A small sound classifier, trained from scratch: log mel input.
Rows from block 5 of a small sound classifier, named by matrix and row number. Rows with one number belong to one neuron. Each number is 500 + 50 x the weight over its row's rms, rounded and kept within 0 to 999. All counts start at 0. Numbers have three digits each.
After each neuron's rows are labels from the 100 clips, of 14848, where the neuron reaches its largest size: "responds to" is what is common among them; "loudest band" is the band of the loudest frequency at the time of the peak. Only what is clearly more common there than usual is listed. The data: synthesized solo parts of chorales (CocoChorales). In brackets: how many of the 100, against the usual share in percent.
# gate: MLP gate (model.blocks.5.mlp.gate.weight, 384x128), inputs 0-127
# fc1: MLP up (model.blocks.5.mlp.fc1.weight, 384x128), inputs 0-127
# fc2: MLP down (model.blocks.5.mlp.fc2.weight, 128x384, transposed), outputs 0-127

gate.162:448477498514560442489490499449571478437467457583534543514526483446552499591500499475459433559459579525483484454536544442593497497518538640430457527464552524472465535444603524466489433530530461466454481451514519456435460518474540461522525432563467415533526477354509567500565461541547469568525495446571556420558449546498459437467607456492480471481562533583457506540577554588453594457504
fc1.162:483484627443553537457617536465414480528512517529481565482543485447501458507469517496481490512482555524505586522594538473553507485445616488519530560503540485532429615456558532484516507502489433428530438475417513570413520511562507457442454508458430547534479554473512417433512486541414446560520555520475506618509552505580522501508474537421461483422629522535584428550490414529443462505507
fc2.162:452433586573500512473571546478404564526483484484528550579392574470543501423461515516551510538551455494496461442545515468491497498521519499585628477477525440524434537502558544470517501498468499517548472517529493456438561531427481542537506454465377608573482527570485484455571398442470544471544466523488549491473481413547534464478481541495503526516505476574490460534385466422623406419578
responds to: double bass (100 vs 1.6)
loudest band: 250 to 500 Hz (70 vs 40.8)

gate.328:536493547565524470562473482507505417479493524477481474532424407469529523466578425551484454511473450540486498558512424536483616515567518492514505549477489441425473441612508491505481463514540577508466543423619415549489553441543424478423528519486516553463633459471505508405530569425478533468515485470428570509469542527428502408431533497568580565579482634497494502543487472514507430535462
fc1.328:549471548451475610494529526501461533541526404509459511447536572546482470545551449418468438507480555499525454464502584528555418526477474557476600491499526541511459571449523613538456550452443473433529465487450576439492487478503497455496560460551456570394463478473557534482430498414519473442457532494550522389552387466566478529421467468481492379438453568487525480494506551374473444471461
fc2.328:488439491558464531562620558638496533477489404503421474474459497502530472466550457477416542487472515512543536509555511543500551468468520576456575473516544485478463540470564464448487514498554591524643396563465472566448470424430447515562553507451505508531543447431549483500447438438449465449541538537391528425529535485407482399510468492484532528571480555488439410508548508520440431489484
responds to: note A#4 (75 vs 10.8); horn (72 vs 6.8)
loudest band: 250 to 500 Hz (78 vs 40.8)

gate.258:488467437492465466507537511445555484497416396475452516495561541546576464436496533535488496481517518525514520521515515495466512471520495556366460491412532501501566520574450486460400547545506485513443465476539553544558481470516517489594514502431459498572509500563446526479493485544433450459542430422422483434502582577526504575363558477601554465569585540508413456366405514479490426505563
fc1.258:333529455478472476480580505506514536458487487505512520492536450594598467477545564532537512430530418510471535486508461466603584527423469497408407486545509426490515492430490457446524483515565542440487436444602418536505504464508515528512485510482422444584514511573468580528559534586541487558449447491499551437482519450593418555436523534452588527538429524494521423471403478497523527553483
fc2.258:464572547481567469457532574559464520513472416556497536572503447500663569478454525568473454447514531430532473439490419474545513567372496539451459475606525464555570453479506427437505458519480552455481524457526469495621418488512475424441518526565427508558581479441519477507554505516570482499462429521446487488525503470511464438509500608517471516585437461492497488409415463554478524535559
responds to: flute (86 vs 8.7); note F5 (58 vs 8.3); note E5 (41 vs 7.9)
loudest band: 500 to 1000 Hz (86 vs 26.6)

gate.349:460478459437410473530443489521471552461418565427503466517474533582453506492502524400380478546580511452553500483598532581487478502513520479506470541599497508570559522441523547534378540545528510440558486532486395500467481429491594440594480594482423486544413459503500518542455563541463573488553531459461510543442515454553594471452544509458584437492429517528403510507456468455495467538523
fc1.349:513479448598476498501559493423522497451423509475471468504536433428519492522516467475512430508560463534476441566401526553351515495597481593584508464448408453497515517480512460461522541539606490525451552509482482477627579536489442580454532454507454504564547538509549497451429555530457584494489392493463540519526501457536479543447659509421518531489476491463473426524518500571499499427457
fc2.349:557471494484561619564495582532417442509421443512533451507444419456520524416480514561446563548514472493516486545480536541446492483435413606596478427491423523480506480427490504495433496466578527518532518454519568565564525455510461571478423493486548483470504474502501534432434519510431386481470538522535561450489525582560497496505564628465442517511507419521435542580548446599493420462474
responds to: oboe (100 vs 7.5); note A#4 (46 vs 10.8); note B4 (43 vs 9.5)
loudest band: 1000 to 2000 Hz (39 vs 12.9)

gate.298:421523499508497458511528438457503508553556485403474451454521552492536507562428503549493451442490513458493439423622549552514515499449493553438569627491456518421474530466421431456520445479496580485476517519496560466502550432446471519571557513546519442525602515431537505469504568483455511627500488469551635511494437480502534487520513634412538521431436509534470469613528497444489584508498
fc1.298:516520538479453532548517541602478556512461520562491457532447476556542576561447494484480499567423493560553526476431582553515452479476458477551471523470476516537588528482462587498510522375608559523522498498494585429482475466543478547509501514524402508438511449455564535448463511508490503457568487554524490486545498563381523419441465461564413497430632457536399478490420599513435572433508
fc2.298:507453406506450490554489561480380463491459511590526492616440527563523550547452522556434451481586452484601479522471543461517514604440541495526501504491534467480526478576460467507470456502541538500477524386510485463561515483527413524568438462501467470420478534429454481420484414514495430432434479537416537440560460594451485554523419478453497543461527521575410492459484550595579562459499
responds to: viola (77 vs 8.5); note D4 (55 vs 12.7); note C#4 (34 vs 12)
loudest band: 250 to 500 Hz (71 vs 40.8)

gate.333:457537541511525527637491560506525485468535484610569495519460493548561439491504493499540433522503463547537409437474420503526526553413466447452504576465542534370501461466462504481587449609499485597541534508552525506516560507440483510518483499404450430531493460560469553466520433568471466568509583460452622451545554448477503529423506557448474479518495401624450453488530495531522572500480
fc1.333:504582400423502558466497442479536498596538611594496523490465491446477548503493565525557490514457471525451453583547479482533472562426556478584548541545515580503465446441572510501534552572498502435581638495401547454514492476471525466487498467471447514580418450479420384515545469509576518553480521568483482441466479435476541523515476571484527484422556531599495421466470518493543433482436
fc2.333:515506406500438544406476517516500516602549597482444577482495476485577528445503562571508533573478471538460449470570521503594539583437515520480551460499482557547435497434563467530510511559481501474525554505474481438509542503498446460471462488487537426589455500434498461444535498487629501490425461539502413402477525402468518642470526397489541512397539442492534404495416550471482543491498
responds to: horn (99 vs 6.8); note A#4 (42 vs 10.8); note G#4 (35 vs 9.4)
loudest band: 250 to 500 Hz (68 vs 40.8)

gate.179:548518535503597393461551425465384535463532533548466583532547485571558516544466490455508555506477519642430472535516537480498552484517506474518443421493504519507373512557579577510590508545471505567440392565478500568510465500473452507512464487486503558533418428395532590469516576417590461505481467516528472505531429438431484497516483507432509500507570498464567572544467446507563490480557
fc1.179:503493435490414486519545502438528574483536479484477472475536512385526481444436553551398449488389426463502588550519476497483458486432520529449468550519450434568566497513467442462568473591544556347518518404523569466521487535527513571462510502435481427476515563560504486467534474563453579540507477529467552518425499550525602541444515526552598507491463508520434414564486490496374494458473
fc2.179:446398481469498545517507457537455401448487427465489458533508414487473516437477479481491463486599505434522499529546456584511626542500512478484477488484467493536537509536536537524578498466427470487486524553488516438492423345533527557375492455424570512435565426563454370475546524560444529537561531585489441505486449486487596534587588477520508506410463475583491525529498549492460518493450
responds to: horn (89 vs 6.8); note G#4 (47 vs 9.4); note F#4 (35 vs 8.5)
loudest band: 250 to 500 Hz (99 vs 40.8)

gate.297:465501433501558546473495491456478503471492453447494551546502484456488519540531548446452417489540480368581591484454504478480548503483539481444375519543497473567523494466526501501503567625506513431457518543458625506472433556535544591422514446485643507572451543387516561509536379436461490477528535471573396483546386484487445433561515492510563485497446520504451486480504522513464475512516
fc1.297:506488524536475523481476431534518482389548570461467473514503497466482531541565444477584578444512405562444431509598432511497507513442450467480428513458538501443440518471591482465491519462534449483465563479515519490640420669438518512497522505503541558535597474471514525440527514437577449534467589498546614609421467516521469545543455520506532547523545503491524512574586479467452534539442
fc2.297:528460521509390505495572469485543421526453525428505437567376542473497522564591435595570503439525436510554463549583463418461473465477476443501544410518527542430518554490518522421482500431510515450507532459542525479505375506447465493563621407531507503489597429499521487418476532494488418536495476465575546497442500502539426553446474492494607450515470490480534453579514550551522452570479
responds to: double bass (89 vs 1.6)
loudest band: 250 to 500 Hz (76 vs 40.8)

gate.176:501600361452498448513533535456492487491472500582521420500499511473542510558495389534474510467508459468628476512520551446516502442566542473454519487549459533455526519483519501407439438441405478443434507470549551513555456398487505552530431527539500500445466547420564597511432472586543416513553462501510561539430546488455515454605494512479503513433405470596438543449448582507539508450464
fc1.176:545465479513431555479531488479534526533479517419544521508376531595439451456566512509589542466529479539383456558414490548490511565449510569471487494495480486430516452573614450480486525482584529499532405521472589519552525548497482450568536562498502496388570430516454511575563559447563540406455454570527486545539464504518446501478429612586460527563567469463532509539536493431492449514529
fc2.176:482615550581488557583507473474471599543555542409581451406460498478467389479508434383493404390457557571598525470434456455503496501457412503467474505533414525448512430510511510500442525442557567479511526495498577476499560525474489521535435504566581509535476502539524479546498561562513550473461510508531565561467504490464452480445437508441447518571497485451530486499640549481552518536541
responds to: clarinet (88 vs 9); note D4 (69 vs 12.7); note E4 (44 vs 8.6)
loudest band: 250 to 500 Hz (100 vs 40.8)

gate.94:462515527488447515397536497582502429413419534436526555478594593519451424565423468579422446510565457449513427472437488526474465527473527442459547504509480516524441546462458525521468478621547450537523490527534459447464583527491540395472489446490523447474487475561544512578594467429509515501542491459582470553431468372504552457501416476377512529563508458558500494490485413513445518519497
fc1.94:476501571459545521507530464465458448541534605533550432591585398468558442475585406463516481452550531541507545543457529533399446537502482530418496521546548555562500473542515492436457561538461517513505477611580490454454539452539426464528450563438413505461512496473453492423420491526607477535448565473523572525467519571433459457460441460574556481475581490381466488528472462557483461451504
fc2.94:479508549463526528556457485497519459519525502558561535501589400450432593532501493472543515512430497472463522531454388582450411504542508432424453477405470571522558564510436577501449487463453503495432514504522526484426490433528549525576442514500343518422483475510495473414543541417551498471408585452444491477460602556551533522489511491537522534450543506502412520511499482526469427541374
responds to: clarinet (84 vs 9); note F4 (49 vs 9); note F#4 (36 vs 8.5)
loudest band: 250 to 500 Hz (83 vs 40.8)

gate.222:463520431500442614531536422467470569456472522515470486492504480491535402398513557454429450506525529505538533466419472500505401642591551398431570556510486443502518516515466579502483505498538476455493505422481447462516451436499505400622455512453488503412505426611410538559477558512467483499439618515515531391525473515510457540549489466484520427488519472509473548480514528449547457498528
fc1.222:531448483536455553410487513503549577471495413503453566502465505543493529557508533443400449498514526549518411478435436527436545480379553536461475623471500631469417543499460578591590503493520443530489587541493535481440597573508532504552527596470527578503452488482479500516517474456524443445484459551514577495495459546485455406459514522502571448464505520584508500463594570481484475436430
fc2.222:557480493480513521473511492554541503361586493560448579491558556615518550491548567452487463598496533538537424474434530565521551448456525544538456423501524437438480486422438451484474457434481467493446532539573489487455535429581544504482450519490577636441519555464487481492574532593417499539519450450570502504507489464506433427457614510583495455431454544454479495508541542551492437542529
responds to: flute (100 vs 8.7); note D5 (74 vs 8.4); note C#5 (26 vs 10.1)
loudest band: 1000 to 2000 Hz (56 vs 12.9)

gate.47:430485482460528531497514453527509458471485448501513436457530567414424493505484479472537448531462575477552585532538562517525519474546529466431505393456449514609473520500521459470529514559550600418441453473538534450502625448551445411469543529449556438481548501436455525367464505416501458464574590472505639516561553525507455453490470549568530510422545432490525488525471471484526482603557
fc1.47:487523448544464548592506499531491499533376497505527505427491611552550490529558509470418579486550542425423440518504351512488482535468561468499478483461594400528528459515436530458452501472507509483423428457491512451495505475526468578525461469533508523512463508471545443513475477555530364503558442530530495575566402571451502483583378478504531483425523462528383493437485564438472516484555
fc2.47:471513455487425445526485457506524355510411494503492454452592521511443469582493490503473529417506488413489545552527528557527505441542509536481509487411609536482505508532517453474504552507488545395535475440548582474591458477529409519474559528487423439582498579546498494487543540424540506501556455584528529572571535569466560397487342508518487478566539538544494518432464570558490449509462
responds to: note E5 (100 vs 7.9); violin (100 vs 13.8); note F#5 (70 vs 7.1)
loudest band: 1000 to 2000 Hz (33 vs 12.9)

gate.201:471530520496545500473513524464595528569621449528538567412544571480476467493468450491498518506453440393447567452599424570486511588541540414441468431466487398477494466506458439510505530455596473524442500477546493600525537499503488467411482493593567529488476527501486521456518581399472548534486592569505515525461434501431424546526515476455518377502390476527563524542544444473519519514473
fc1.201:572485457476582449520468474492411558447476495517502384517510445600517557494544492468547447549511547533430439556494598442527486593439516629552503460511505639437481531536519505554540543518526425510459523492503564501514489488549434432455500555397525494557498391528542516467546348557528490428472497498548556494576518506433537442484442485615480512504556552511504489502479493565504447461499
fc2.201:435520447579454451521551430484425533467494483586380518561424454582523517544573511535530519579576438459478414535499462431529537554521402468465520425417530508516529487574458438479493494520589522546457539464456390548481522451505508493572471507526545466523453451513568432505397512523479499518489514518499471536560516569459547493598475461550497521412441550436491607549488454518584454520393
responds to: viola (100 vs 8.5); note D4 (96 vs 12.7); note C#4 (31 vs 12)
loudest band: 250 to 500 Hz (95 vs 40.8)

gate.16:401565417491499550486552423443443522515470510533543343506577511439518509464547546525462481490507452468542488499488553427529436499514581445516474392607548524490533522381458541438574392552407494462532501552488544465460529492507522565510467512582450544385512493437491547499444544538506553514541490445543483476539407551495484498460582446527498504492565449405529471422503505606484470498510
fc1.16:541461522440585485478523547542495429534501548451472525476432536543479490531490445402500549499554493537635449506559492469508562511477410517425463540424468489453473491530447411491399541554583520441444543515541535561492433510440517468505447540391475437534531489557523475482509466529541471560379566405535557573440548489518475453513428586442456504411459555522470555462509418566492608491519
fc2.16:534509509515576527542514551547589523432439509498439556502470476656429540638479478444462433514470472492527495457542475487499549558514483525491419425453583423430536461554510511556398498516485521545487447463550510543539460470560410552470444483444557598465487443514393515463493475486490516559480564468540612460435467550493476443517520552499479505515471468378440477577455457455476411553475
responds to: trumpet (60 vs 8.5); note B4 (48 vs 9.5); note C5 (42 vs 10.2)
loudest band: 1000 to 2000 Hz (40 vs 12.9)

gate.155:476522473470449528499532476488479553452547514473532451550540493573472488502504626503489598475469448480492494585483528442542580503560505529449494492447486466496558447596419589428495510458521511440481515535517541501609538463453613520470529502514474554456565443522469513440540409584549582493551588500450552491547487570450357506523609425504493569385560464463484555537520513482446402508521
fc1.155:499513567518538444560471530526499457467453366576469592539449515412528462398452438480392488423492490450406563456454561520506433494461481544549436475410442552506543550445551414492456465503510582474474586495481502491466485537546507515536455447548564466547403491505483517428573516570450429500556495503541520515483513497500499535490434374568447521557481476442559536511428571423518521483587
fc2.155:514484463439484458452521460484473437505579496580469472434502490469511442467405442490415592469512491403566510513518505466512444485501515563558445570493522452480604600479543475537574429574447466584579494448531539510505520510435515466523534506485523586516464510516468429409494505548537467525540532549538478556473531419556375490388469397560446503470491512551557605554468514406406457519525
responds to: double bass (44 vs 1.6)
loudest band: 250 to 500 Hz (76 vs 40.8)

gate.367:541433470511450470487521375613505463470473593559500452594541505519568508496461455434475474531457529439375532532560369396479467503462513470505473506563564406488473555464557563526521493424484522423499483521498517506472542474476471463542521481408447535503530521602456514566507502458541473515476544518524454506574423486498632444495509463458571514504525499567483578484419518466413488537382
fc1.367:476455536492486475448503483555597545524547481569454448424466408500504394466508504472523444589404514505496458585482472444468438388484455463528452414539521411417566559501489582492530504517555419459478521466415431489522480585495509528517476414461431501473476471539492535551522441454422470514490466502429448455538476446402596490571529486469576426542472475528475469577514489594434495405467
fc2.367:504556511503490514453529449477584500515543499513463481454575503502503503411581552571493466512464447482499397551520557539447475490522429586502498502556527525506435515523438551503525458573524461480445567362473329445567520569436545491564457461585484469506519474475548475470468479446497512610429591487429554488557496506425497554527521454487547534609441400592467487579567521478474475504531
responds to: oboe (100 vs 7.5); note C5 (40 vs 10.2); note A#4 (30 vs 10.8)
loudest band: 1000 to 2000 Hz (38 vs 12.9)

gate.365:452498615503570474463447484488555426418512456567432550515539485522469489542489483475522493515487431519508548483445422503487482428498499495566584540484612452371463530447524476501436521498462573480412453596510445480429513425554529528471545489475583514527465497503520496433479546503605419547571490514542542552461471519594555532537525399433496355537524464574540554471490503533587420505491
fc1.365:546526511577491459462524550597557500507499554524474460572439466493476532568492544480529471565444416538520448551538518508434454479433442433552512511450453482464462560523402542499455479517531540519480403577557496427546571440470414457432505487511422551456580441547480590489514474546543543496563524557564510453509506468421490424489533473563532567500527460608538495574559510461428444367390
fc2.365:497531470571456468501541529590533482526491575463511529484505503543453539526517539509545440600485544463481492582544519530438484529469436494533626427487507490478506495502467463517463528547606499521526574498507437497414661460441487551523550474516414561516570487479510481443447450608592507535447462574443517453481471486477415419490439512502479628431488494592511588466620506561469499460458
responds to: note E5 (100 vs 7.9); violin (100 vs 13.8); note F#5 (70 vs 7.1)
loudest band: 500 to 1000 Hz (57 vs 26.6); 1000 to 2000 Hz (36 vs 12.9)

gate.353:487389461445524401485491519462516493429472479461461505439525466455444376491601511477436468593509505521509559525480482525531526512545482549560568554520559464569517421462542588446473491525478574473566559498507480468443597373612448493542507556574580499599522452424552505496431520506463514423487370542496562545530498529508600480536490491514521534442506530473500549572542467513452439492542
fc1.353:435463453510592543544449550455499468503597448577447512510585510524488460423475512534546549384486520400402490482499459614543449500506555385524557500517488567460599409492495465477601530570468481454439557528504511578512546454471559565571517442493536450533512454522552406585485513493523525463494473475539447477555473551508544465559515549499434515507586473469498546492542393530518505396532
fc2.353:544570491506483482509541512548454498537478498569467514605529487469557491423490469523447455504456507418431411499493466603531555472568545484452484419485559506455535449555468555435683563500445462510486541518547569534521506477416502508592450522467484597522628532495507435510486447447486577417452455535477538498533470622543559445502438540512539486452518455530526508468590471556455441425487
responds to: note E5 (99 vs 7.9); violin (71 vs 13.8); note F#5 (60 vs 7.1)
loudest band: 1000 to 2000 Hz (57 vs 12.9)

gate.357:585491446449452486470433490489528522480518499451496405532502555538414504524550459496407456472574484533509480537466462462458557424459448555507517530522492535467446495468439440545547550372414524434551486517477480468628561545486514541500508526515505532508606422452498560579506568401603511531522549501508407516543459458453510550481445524431504563440586420488482490468562449473392595471574
fc1.357:444506435462516506486411474636412490524469473499503453423577528418575569416534473506513463518530522592494458558503484467527474401388532558478541439494542497521512514457453395493487434489430486517483473480611499468533472595468562411567447486531539509512482443509516514557496527552488495530411414499494448453493607484526499463509490506511516422535585505528640481528430506520420566441451
fc2.357:427528572507465378435415509541431450426462492531467492581579577432531553478542461483568393521505471518445545477530532474533470535434438476553498500551566490496555504477462456485440542564485452559465486519569404461462552558453507482491603577517510503457518489542549421564511519534556531453490564466526522467441530487540440407542521545513565398528566545517507415590423476454516581448421
responds to: oboe (74 vs 7.5); note F#4 (49 vs 8.5)
loudest band: 1000 to 2000 Hz (69 vs 12.9)

gate.337:470494540437484478400523520516493576472553517554439530514569438476511548506553385520444479494564404542431511433446527481502578401434473570508518474476524491452421507409527490495447531542410511479451542499509493463463547580577496531502486512522581567558434547447502549489465541453494508563435414456395485517646443516565559466516535403564499485537545516537581532550466483520410459562464
fc1.337:508550424492529539598528521348454460510471502478582503506459490461555498495384561505511509516415501496457519507531516496486493560520547464417367506477498525596506427536441492454538499468575487523453470542412503479492513511500396482605509476433549475514438656514509461498538535540534464513482432520481423464470576538514488479454490577474486573428468529558416427446469478487566410473415
fc2.337:533463454502455524600487608363529543566542564488563540509548489455474458522463470523368439518490476525512554449494531552534507449455618489441467520537501488556519497422494471477638430500572508560485423509383507554518571473562495528537496549477508448495556472444570470422560510537464523537529451442467461479569603528521536423507441530524539473442470490495513438409472461548571451441478
responds to: oboe (100 vs 7.5); note E5 (36 vs 7.9); note D5 (31 vs 8.4)
loudest band: 1000 to 2000 Hz (55 vs 12.9)

gate.192:495567473589508509543382509514479540577507513528572469509571518510560610514511472472554489448466546472533490564564508421509490356429523494469468476509461510498551555501636426517552435552461371504403486451474517470452519488528452488513491508417551499545475523488483514451575463466465541472613567474483456451453483605454566556512503466505476550513469438482509608614452441513439503468511
fc1.192:504524571473445489529594476547422503545457563465466466478473515466470485592541594491339488490546543517439502502485427572492567516558453493546584524542481551498419437458421495479512504522530547390456525480583491483517553483538562542517508514619483434510530482507513535456503592463495430450418485518465596540468561493453506551455486568447500533481565572493473438392545493454559599574553
fc2.192:471490532595501441495550534486526493527467529505562404473465470498545519636422540489369546474483508512466604502411557418506595422411535522575520463525469476458528522512544494519476436474540544446428487462543562479562530490488441508448532429420515430491527475460479530457432520422465516553411503525512542425466544497547585533494558475520568508386589545474452413538557427527463486553475
responds to: flute (61 vs 8.7); note C5 (60 vs 10.2); note D5 (43 vs 8.4)
loudest band: 500 to 1000 Hz (70 vs 26.6)

gate.188:453564538459584522414480465548500442474520526611494554478495489467507525489614433553561532516532460456408378534500447454505533463485465495403437519558528505434516467614522530435482567552481497601577573499513555457475496523403415453506542466498463552470544528544483494537473572527547463457511483370415591548500486498461542528436563444556430564567471480500476531471580513517497543453469
fc1.188:573539584470407458594526552442575508485513496457540548448525441505476457494501532473577565551501568590444469456452594494532482438467527475450423434429433511573493484470479555463538421421539532526495491565605444424440586525473388494510486556470514437530440606560480553514460504542494529492596521540453566539480474498518415454525541590613457484579503538526506462500535509512533502448497
fc2.188:582480496442429547545532572422560496603491460557568511469473439501464531590506496448437477530447554525499542495506586432627555540372519615576464456532445448519522520501498378450482512526497492479551551488444466546475444494477502524495506505477501514491533499487551542554491491501545541472541598425437516459459611541565423506560412534516424491524437543517457369474500528522546531566486
responds to: oboe (100 vs 7.5); note B4 (62 vs 9.5); note F#4 (51 vs 8.5)
loudest band: 1000 to 2000 Hz (92 vs 12.9)

gate.250:550467555576462478525475516508522579479453530453431504509470517534531434479502496494509498442604400506481538549483515418477538533477473555555531509450550532568468470435601524514565506478375424568599536444499477523488449402537611525486458501582544523585496498502444491501513495462523514538507501483551438505475413537445434479522542383440391448470532560418535613423512556563429491485452
fc1.250:545484541486534556453438486430499590404578441455467397557502637549417509520372522497506508508492507452527584439508465531494511486540487527384561423543481498524524436468503572548548456414508559614504563581476442484440555513482511505520490535454540440421476504552470570498454476558546484561529519429537463487562477475433500480503506500465507426485409506457565547569427544543569472444462
fc2.250:535497472479432519460462454501548564509543537363501518511458571470455510595396491492548467491442523453549435460482470600565505488547518486508510477475481419567478495403491467473567531429410501515416549476396437574486464529370476483497411546460539468491510549494481518492453392471538488473457477509429457529620461458539540499442454541486428561464433506471538512415529460463540477380462
responds to: clarinet (99 vs 9); note E4 (67 vs 8.6); note D4 (38 vs 12.7)
loudest band: 250 to 500 Hz (84 vs 40.8)

gate.217:461522483522604507413486482497508468566561405548447475498548440498563476470502537538524443459450519527407478546497472440579568505419532523579494449563589437449479520455562568487481446515523561510516527401440538530518431522572474493511489640527505487502395542561435437528455544472619445510520426469524490495504521443461623497472484486425473513449540528534568596485439465581452440501485
fc1.217:486578648521519496559487532568497472438503452428559499453513482433517478556445469436568617512452484383537551487516536515492433488500465483487506476461511556508579454542552503520520478529442469528584531568522411482485658482568425433577464525462528546486498482430557488454540490462532460502374465495528507504416571492436533584597508557579495446568506472433484493526550497436527479515527
fc2.217:486514636484531455586401485504513398550575512477590555457481574516458519553493396464532568467504519498546496514494557520500444476537487502440429490549518530497519391451475460553496529543399463457523447503454422566527600507500545522594411487537438488527459566502553575500557489509539480446487525510483391464416572549535505565491512443556558542540561551461380487569548490534459530501452
responds to: trumpet (87 vs 8.5); note C#5 (64 vs 10.1); note D#5 (44 vs 8.9)
loudest band: 1000 to 2000 Hz (63 vs 12.9)

gate.181:516433494541441507524447508522463545555427407407421438424471516562504459540476400490504593497598517585504482502517474536513534485504395404469469446498541404491606518497643469565425576509467480475518423578533414529484403449440506496523496493457463516498414557453486475542556478457510548489456498574527441502463520423484541540490534431441508588442524528489523558520468524460489465531573
fc1.181:518422449441556501528557524575548473404566496493530538474443471524374477469527567587428467462501540472465418444409507529507549455523542569579524594490524554501460569586526546540584479499608522443491521445462430495519596473569476550609405542521510535497527511468588551502482540402508457405518529469471441514526469523498435483486520436442565495427426460525510444442476523520448505469496
fc2.181:508405463519528471543534496546488470522546484532516482449413477499497514425459518534460479453521436580475531493450531451368532441514554518561489623519569525494553566561536486543559570450508520367539516493446479449512522456426498550573516501433486552573536547572494636590587462409486440482509464453471389482536567514477470504445486474518499490463503479591412582506501546451419498555522
responds to: viola (100 vs 8.5); note F4 (69 vs 9); note D#4 (48 vs 10.6)
loudest band: 250 to 500 Hz (100 vs 40.8)

gate.114:448465485485439476461504422581571546668512502516471511525494531533447520500472500461550501442519516487398545561475494547474524535519435525405539574477427432416439482472526398466493583557432566469441435497477482479450557498438621563542509520515538605536450504538500506435519423461556501477460523450451431453481463527510445514588427447466450514542560470596461487413502495506459416525527
fc1.114:460537586496553580393535416496539569584483461458510430528463569509457545595518537493511465444507518512437489499535561467468554465547483499441417488457437357530504496499486538456485510501464537565533427451570526531507466536404589531465498541421431467493474527530432541443391522450426506514496455512515464476488542560447471517583420509487540479394440355526439548531518490521532536422510
fc2.114:475470524528528490468546468465442548474503507472548537549490563577472469505604527619434471444574537449397492475523498467557602471461492517488549528457414458533422531528469461451480437507524489541551504537521497518466554542429529570485473448417564416490531497544535499424578477467389465482569471461536496541572489541466475523518463603544432548561474308502519553579466544519556555532539
responds to: double bass (70 vs 1.6)
loudest band: 250 to 500 Hz (72 vs 40.8)

gate.313:583610557476500520511481453431466497610605560477528454482597437497452513526512429458585486520456405496517468498522501519505435535546503533456464526503547509567400545450543482427488585594549457477557508474551551437515485509498514489474538577522568449476421516516535470509543383464561521455382532542457572599518427483500545529512445615505545504520402473562511527494522462513408471525480
fc1.313:536469490429552476474492468533450521481593507415463610545494409470489545595490630427484386494443473538506477465565503487413500503503569429511493523530490613545508555503556441508478547609525507426404549460514413456487525522459496472501538494544391457547575440444546575552544584533534462503411543533477548474530458458490510441478469460485395485477529499458440542514475475571476430523477
fc2.313:469424481498472453446478559482433547457603536465443494528503466543447484607494571532481482494465464510513501518456417437404484493449519388477468514534468470463535574466519457482531589592504503449487574442477453460428455499422527474534538526494443505592523501509452454501485595554479462566479549484424514482478513485513593521460500474492603460340500473437451570529489490496506402602375
responds to: viola (99 vs 8.5); note G#4 (50 vs 9.4)
loudest band: 250 to 500 Hz (83 vs 40.8)

gate.284:479528466503545396438502480495541466524479466540548502519426529464574546445533508539505469467550446502521409483464473593504487419523511578485506451466522589505557514414488519571496479488490507479500566502582453493494523560511599546456571458506485504542499517476578517492615607535569464428549557445451503442608433483520474480526479494590484475497602564446414552561509510541565365586399
fc1.284:596489543485460533529479437462430453480502544481452542525525470488422495511481509468534533443443519541523527471561532606548449522572486421456511563583534464484323489474481436508552543531462503466576519466427588482558498483447438449478521534528457406419561482560442503564506509512477465538398553429419487548498525479502563616468483500514481473496419504590578502431486429442411571490468
fc2.284:495469477558580550511454548461483495408561417571439534583557424511500529503484583554512514455483569513541552585486442451532442488383517485478481476547521526461508535565547530455443527452518459535499492546486509559341545478519526412468480447473412537497558512589343451536537535518496467533499574544440542475506448419512561536513536452552540484470539595515453478591407478467482489544529
responds to: viola (94 vs 8.5); note E4 (44 vs 8.6); note D4 (38 vs 12.7)
loudest band: 250 to 500 Hz (82 vs 40.8)

gate.314:440521430539487597521503500543489435589532468505435502569474379500544467515541469491495359572526487486425484585457547524496557533435539514437474531489573467535523507533634507513505539558589534497528458510424638441488486511436453516432525501376520543475549497466469471491511506443572453532438519485473492505535512486497501487478488598533533487474629531421446539506458498573423464529408
fc1.314:534477487439482347493537486491540531437429502473469519493445560515594567488512565533518527555527503452552483508477402600479487516510557548443383552544486503512491522500505572479527513460512556414462595485450404489609567484499493586523494503472501490593459448666472479566486573502423493437510435482510541526525537408486471531592474509442480482486557510572475437495458517498477517593561
fc2.314:484527475402572417510589527426508415547477471512493474574495560554532576525457564511464490531502541479512511532508491508444596563532509572433529444494505473559556534516579527489553536553449499418441558514564465495599447433448531592465510496423500473592585440546437472549473564566463476465501486437466567434545504455478440529541383531556472549489524530539559508456483495362466457424555
responds to: double bass (100 vs 1.6)
loudest band: 250 to 500 Hz (66 vs 40.8)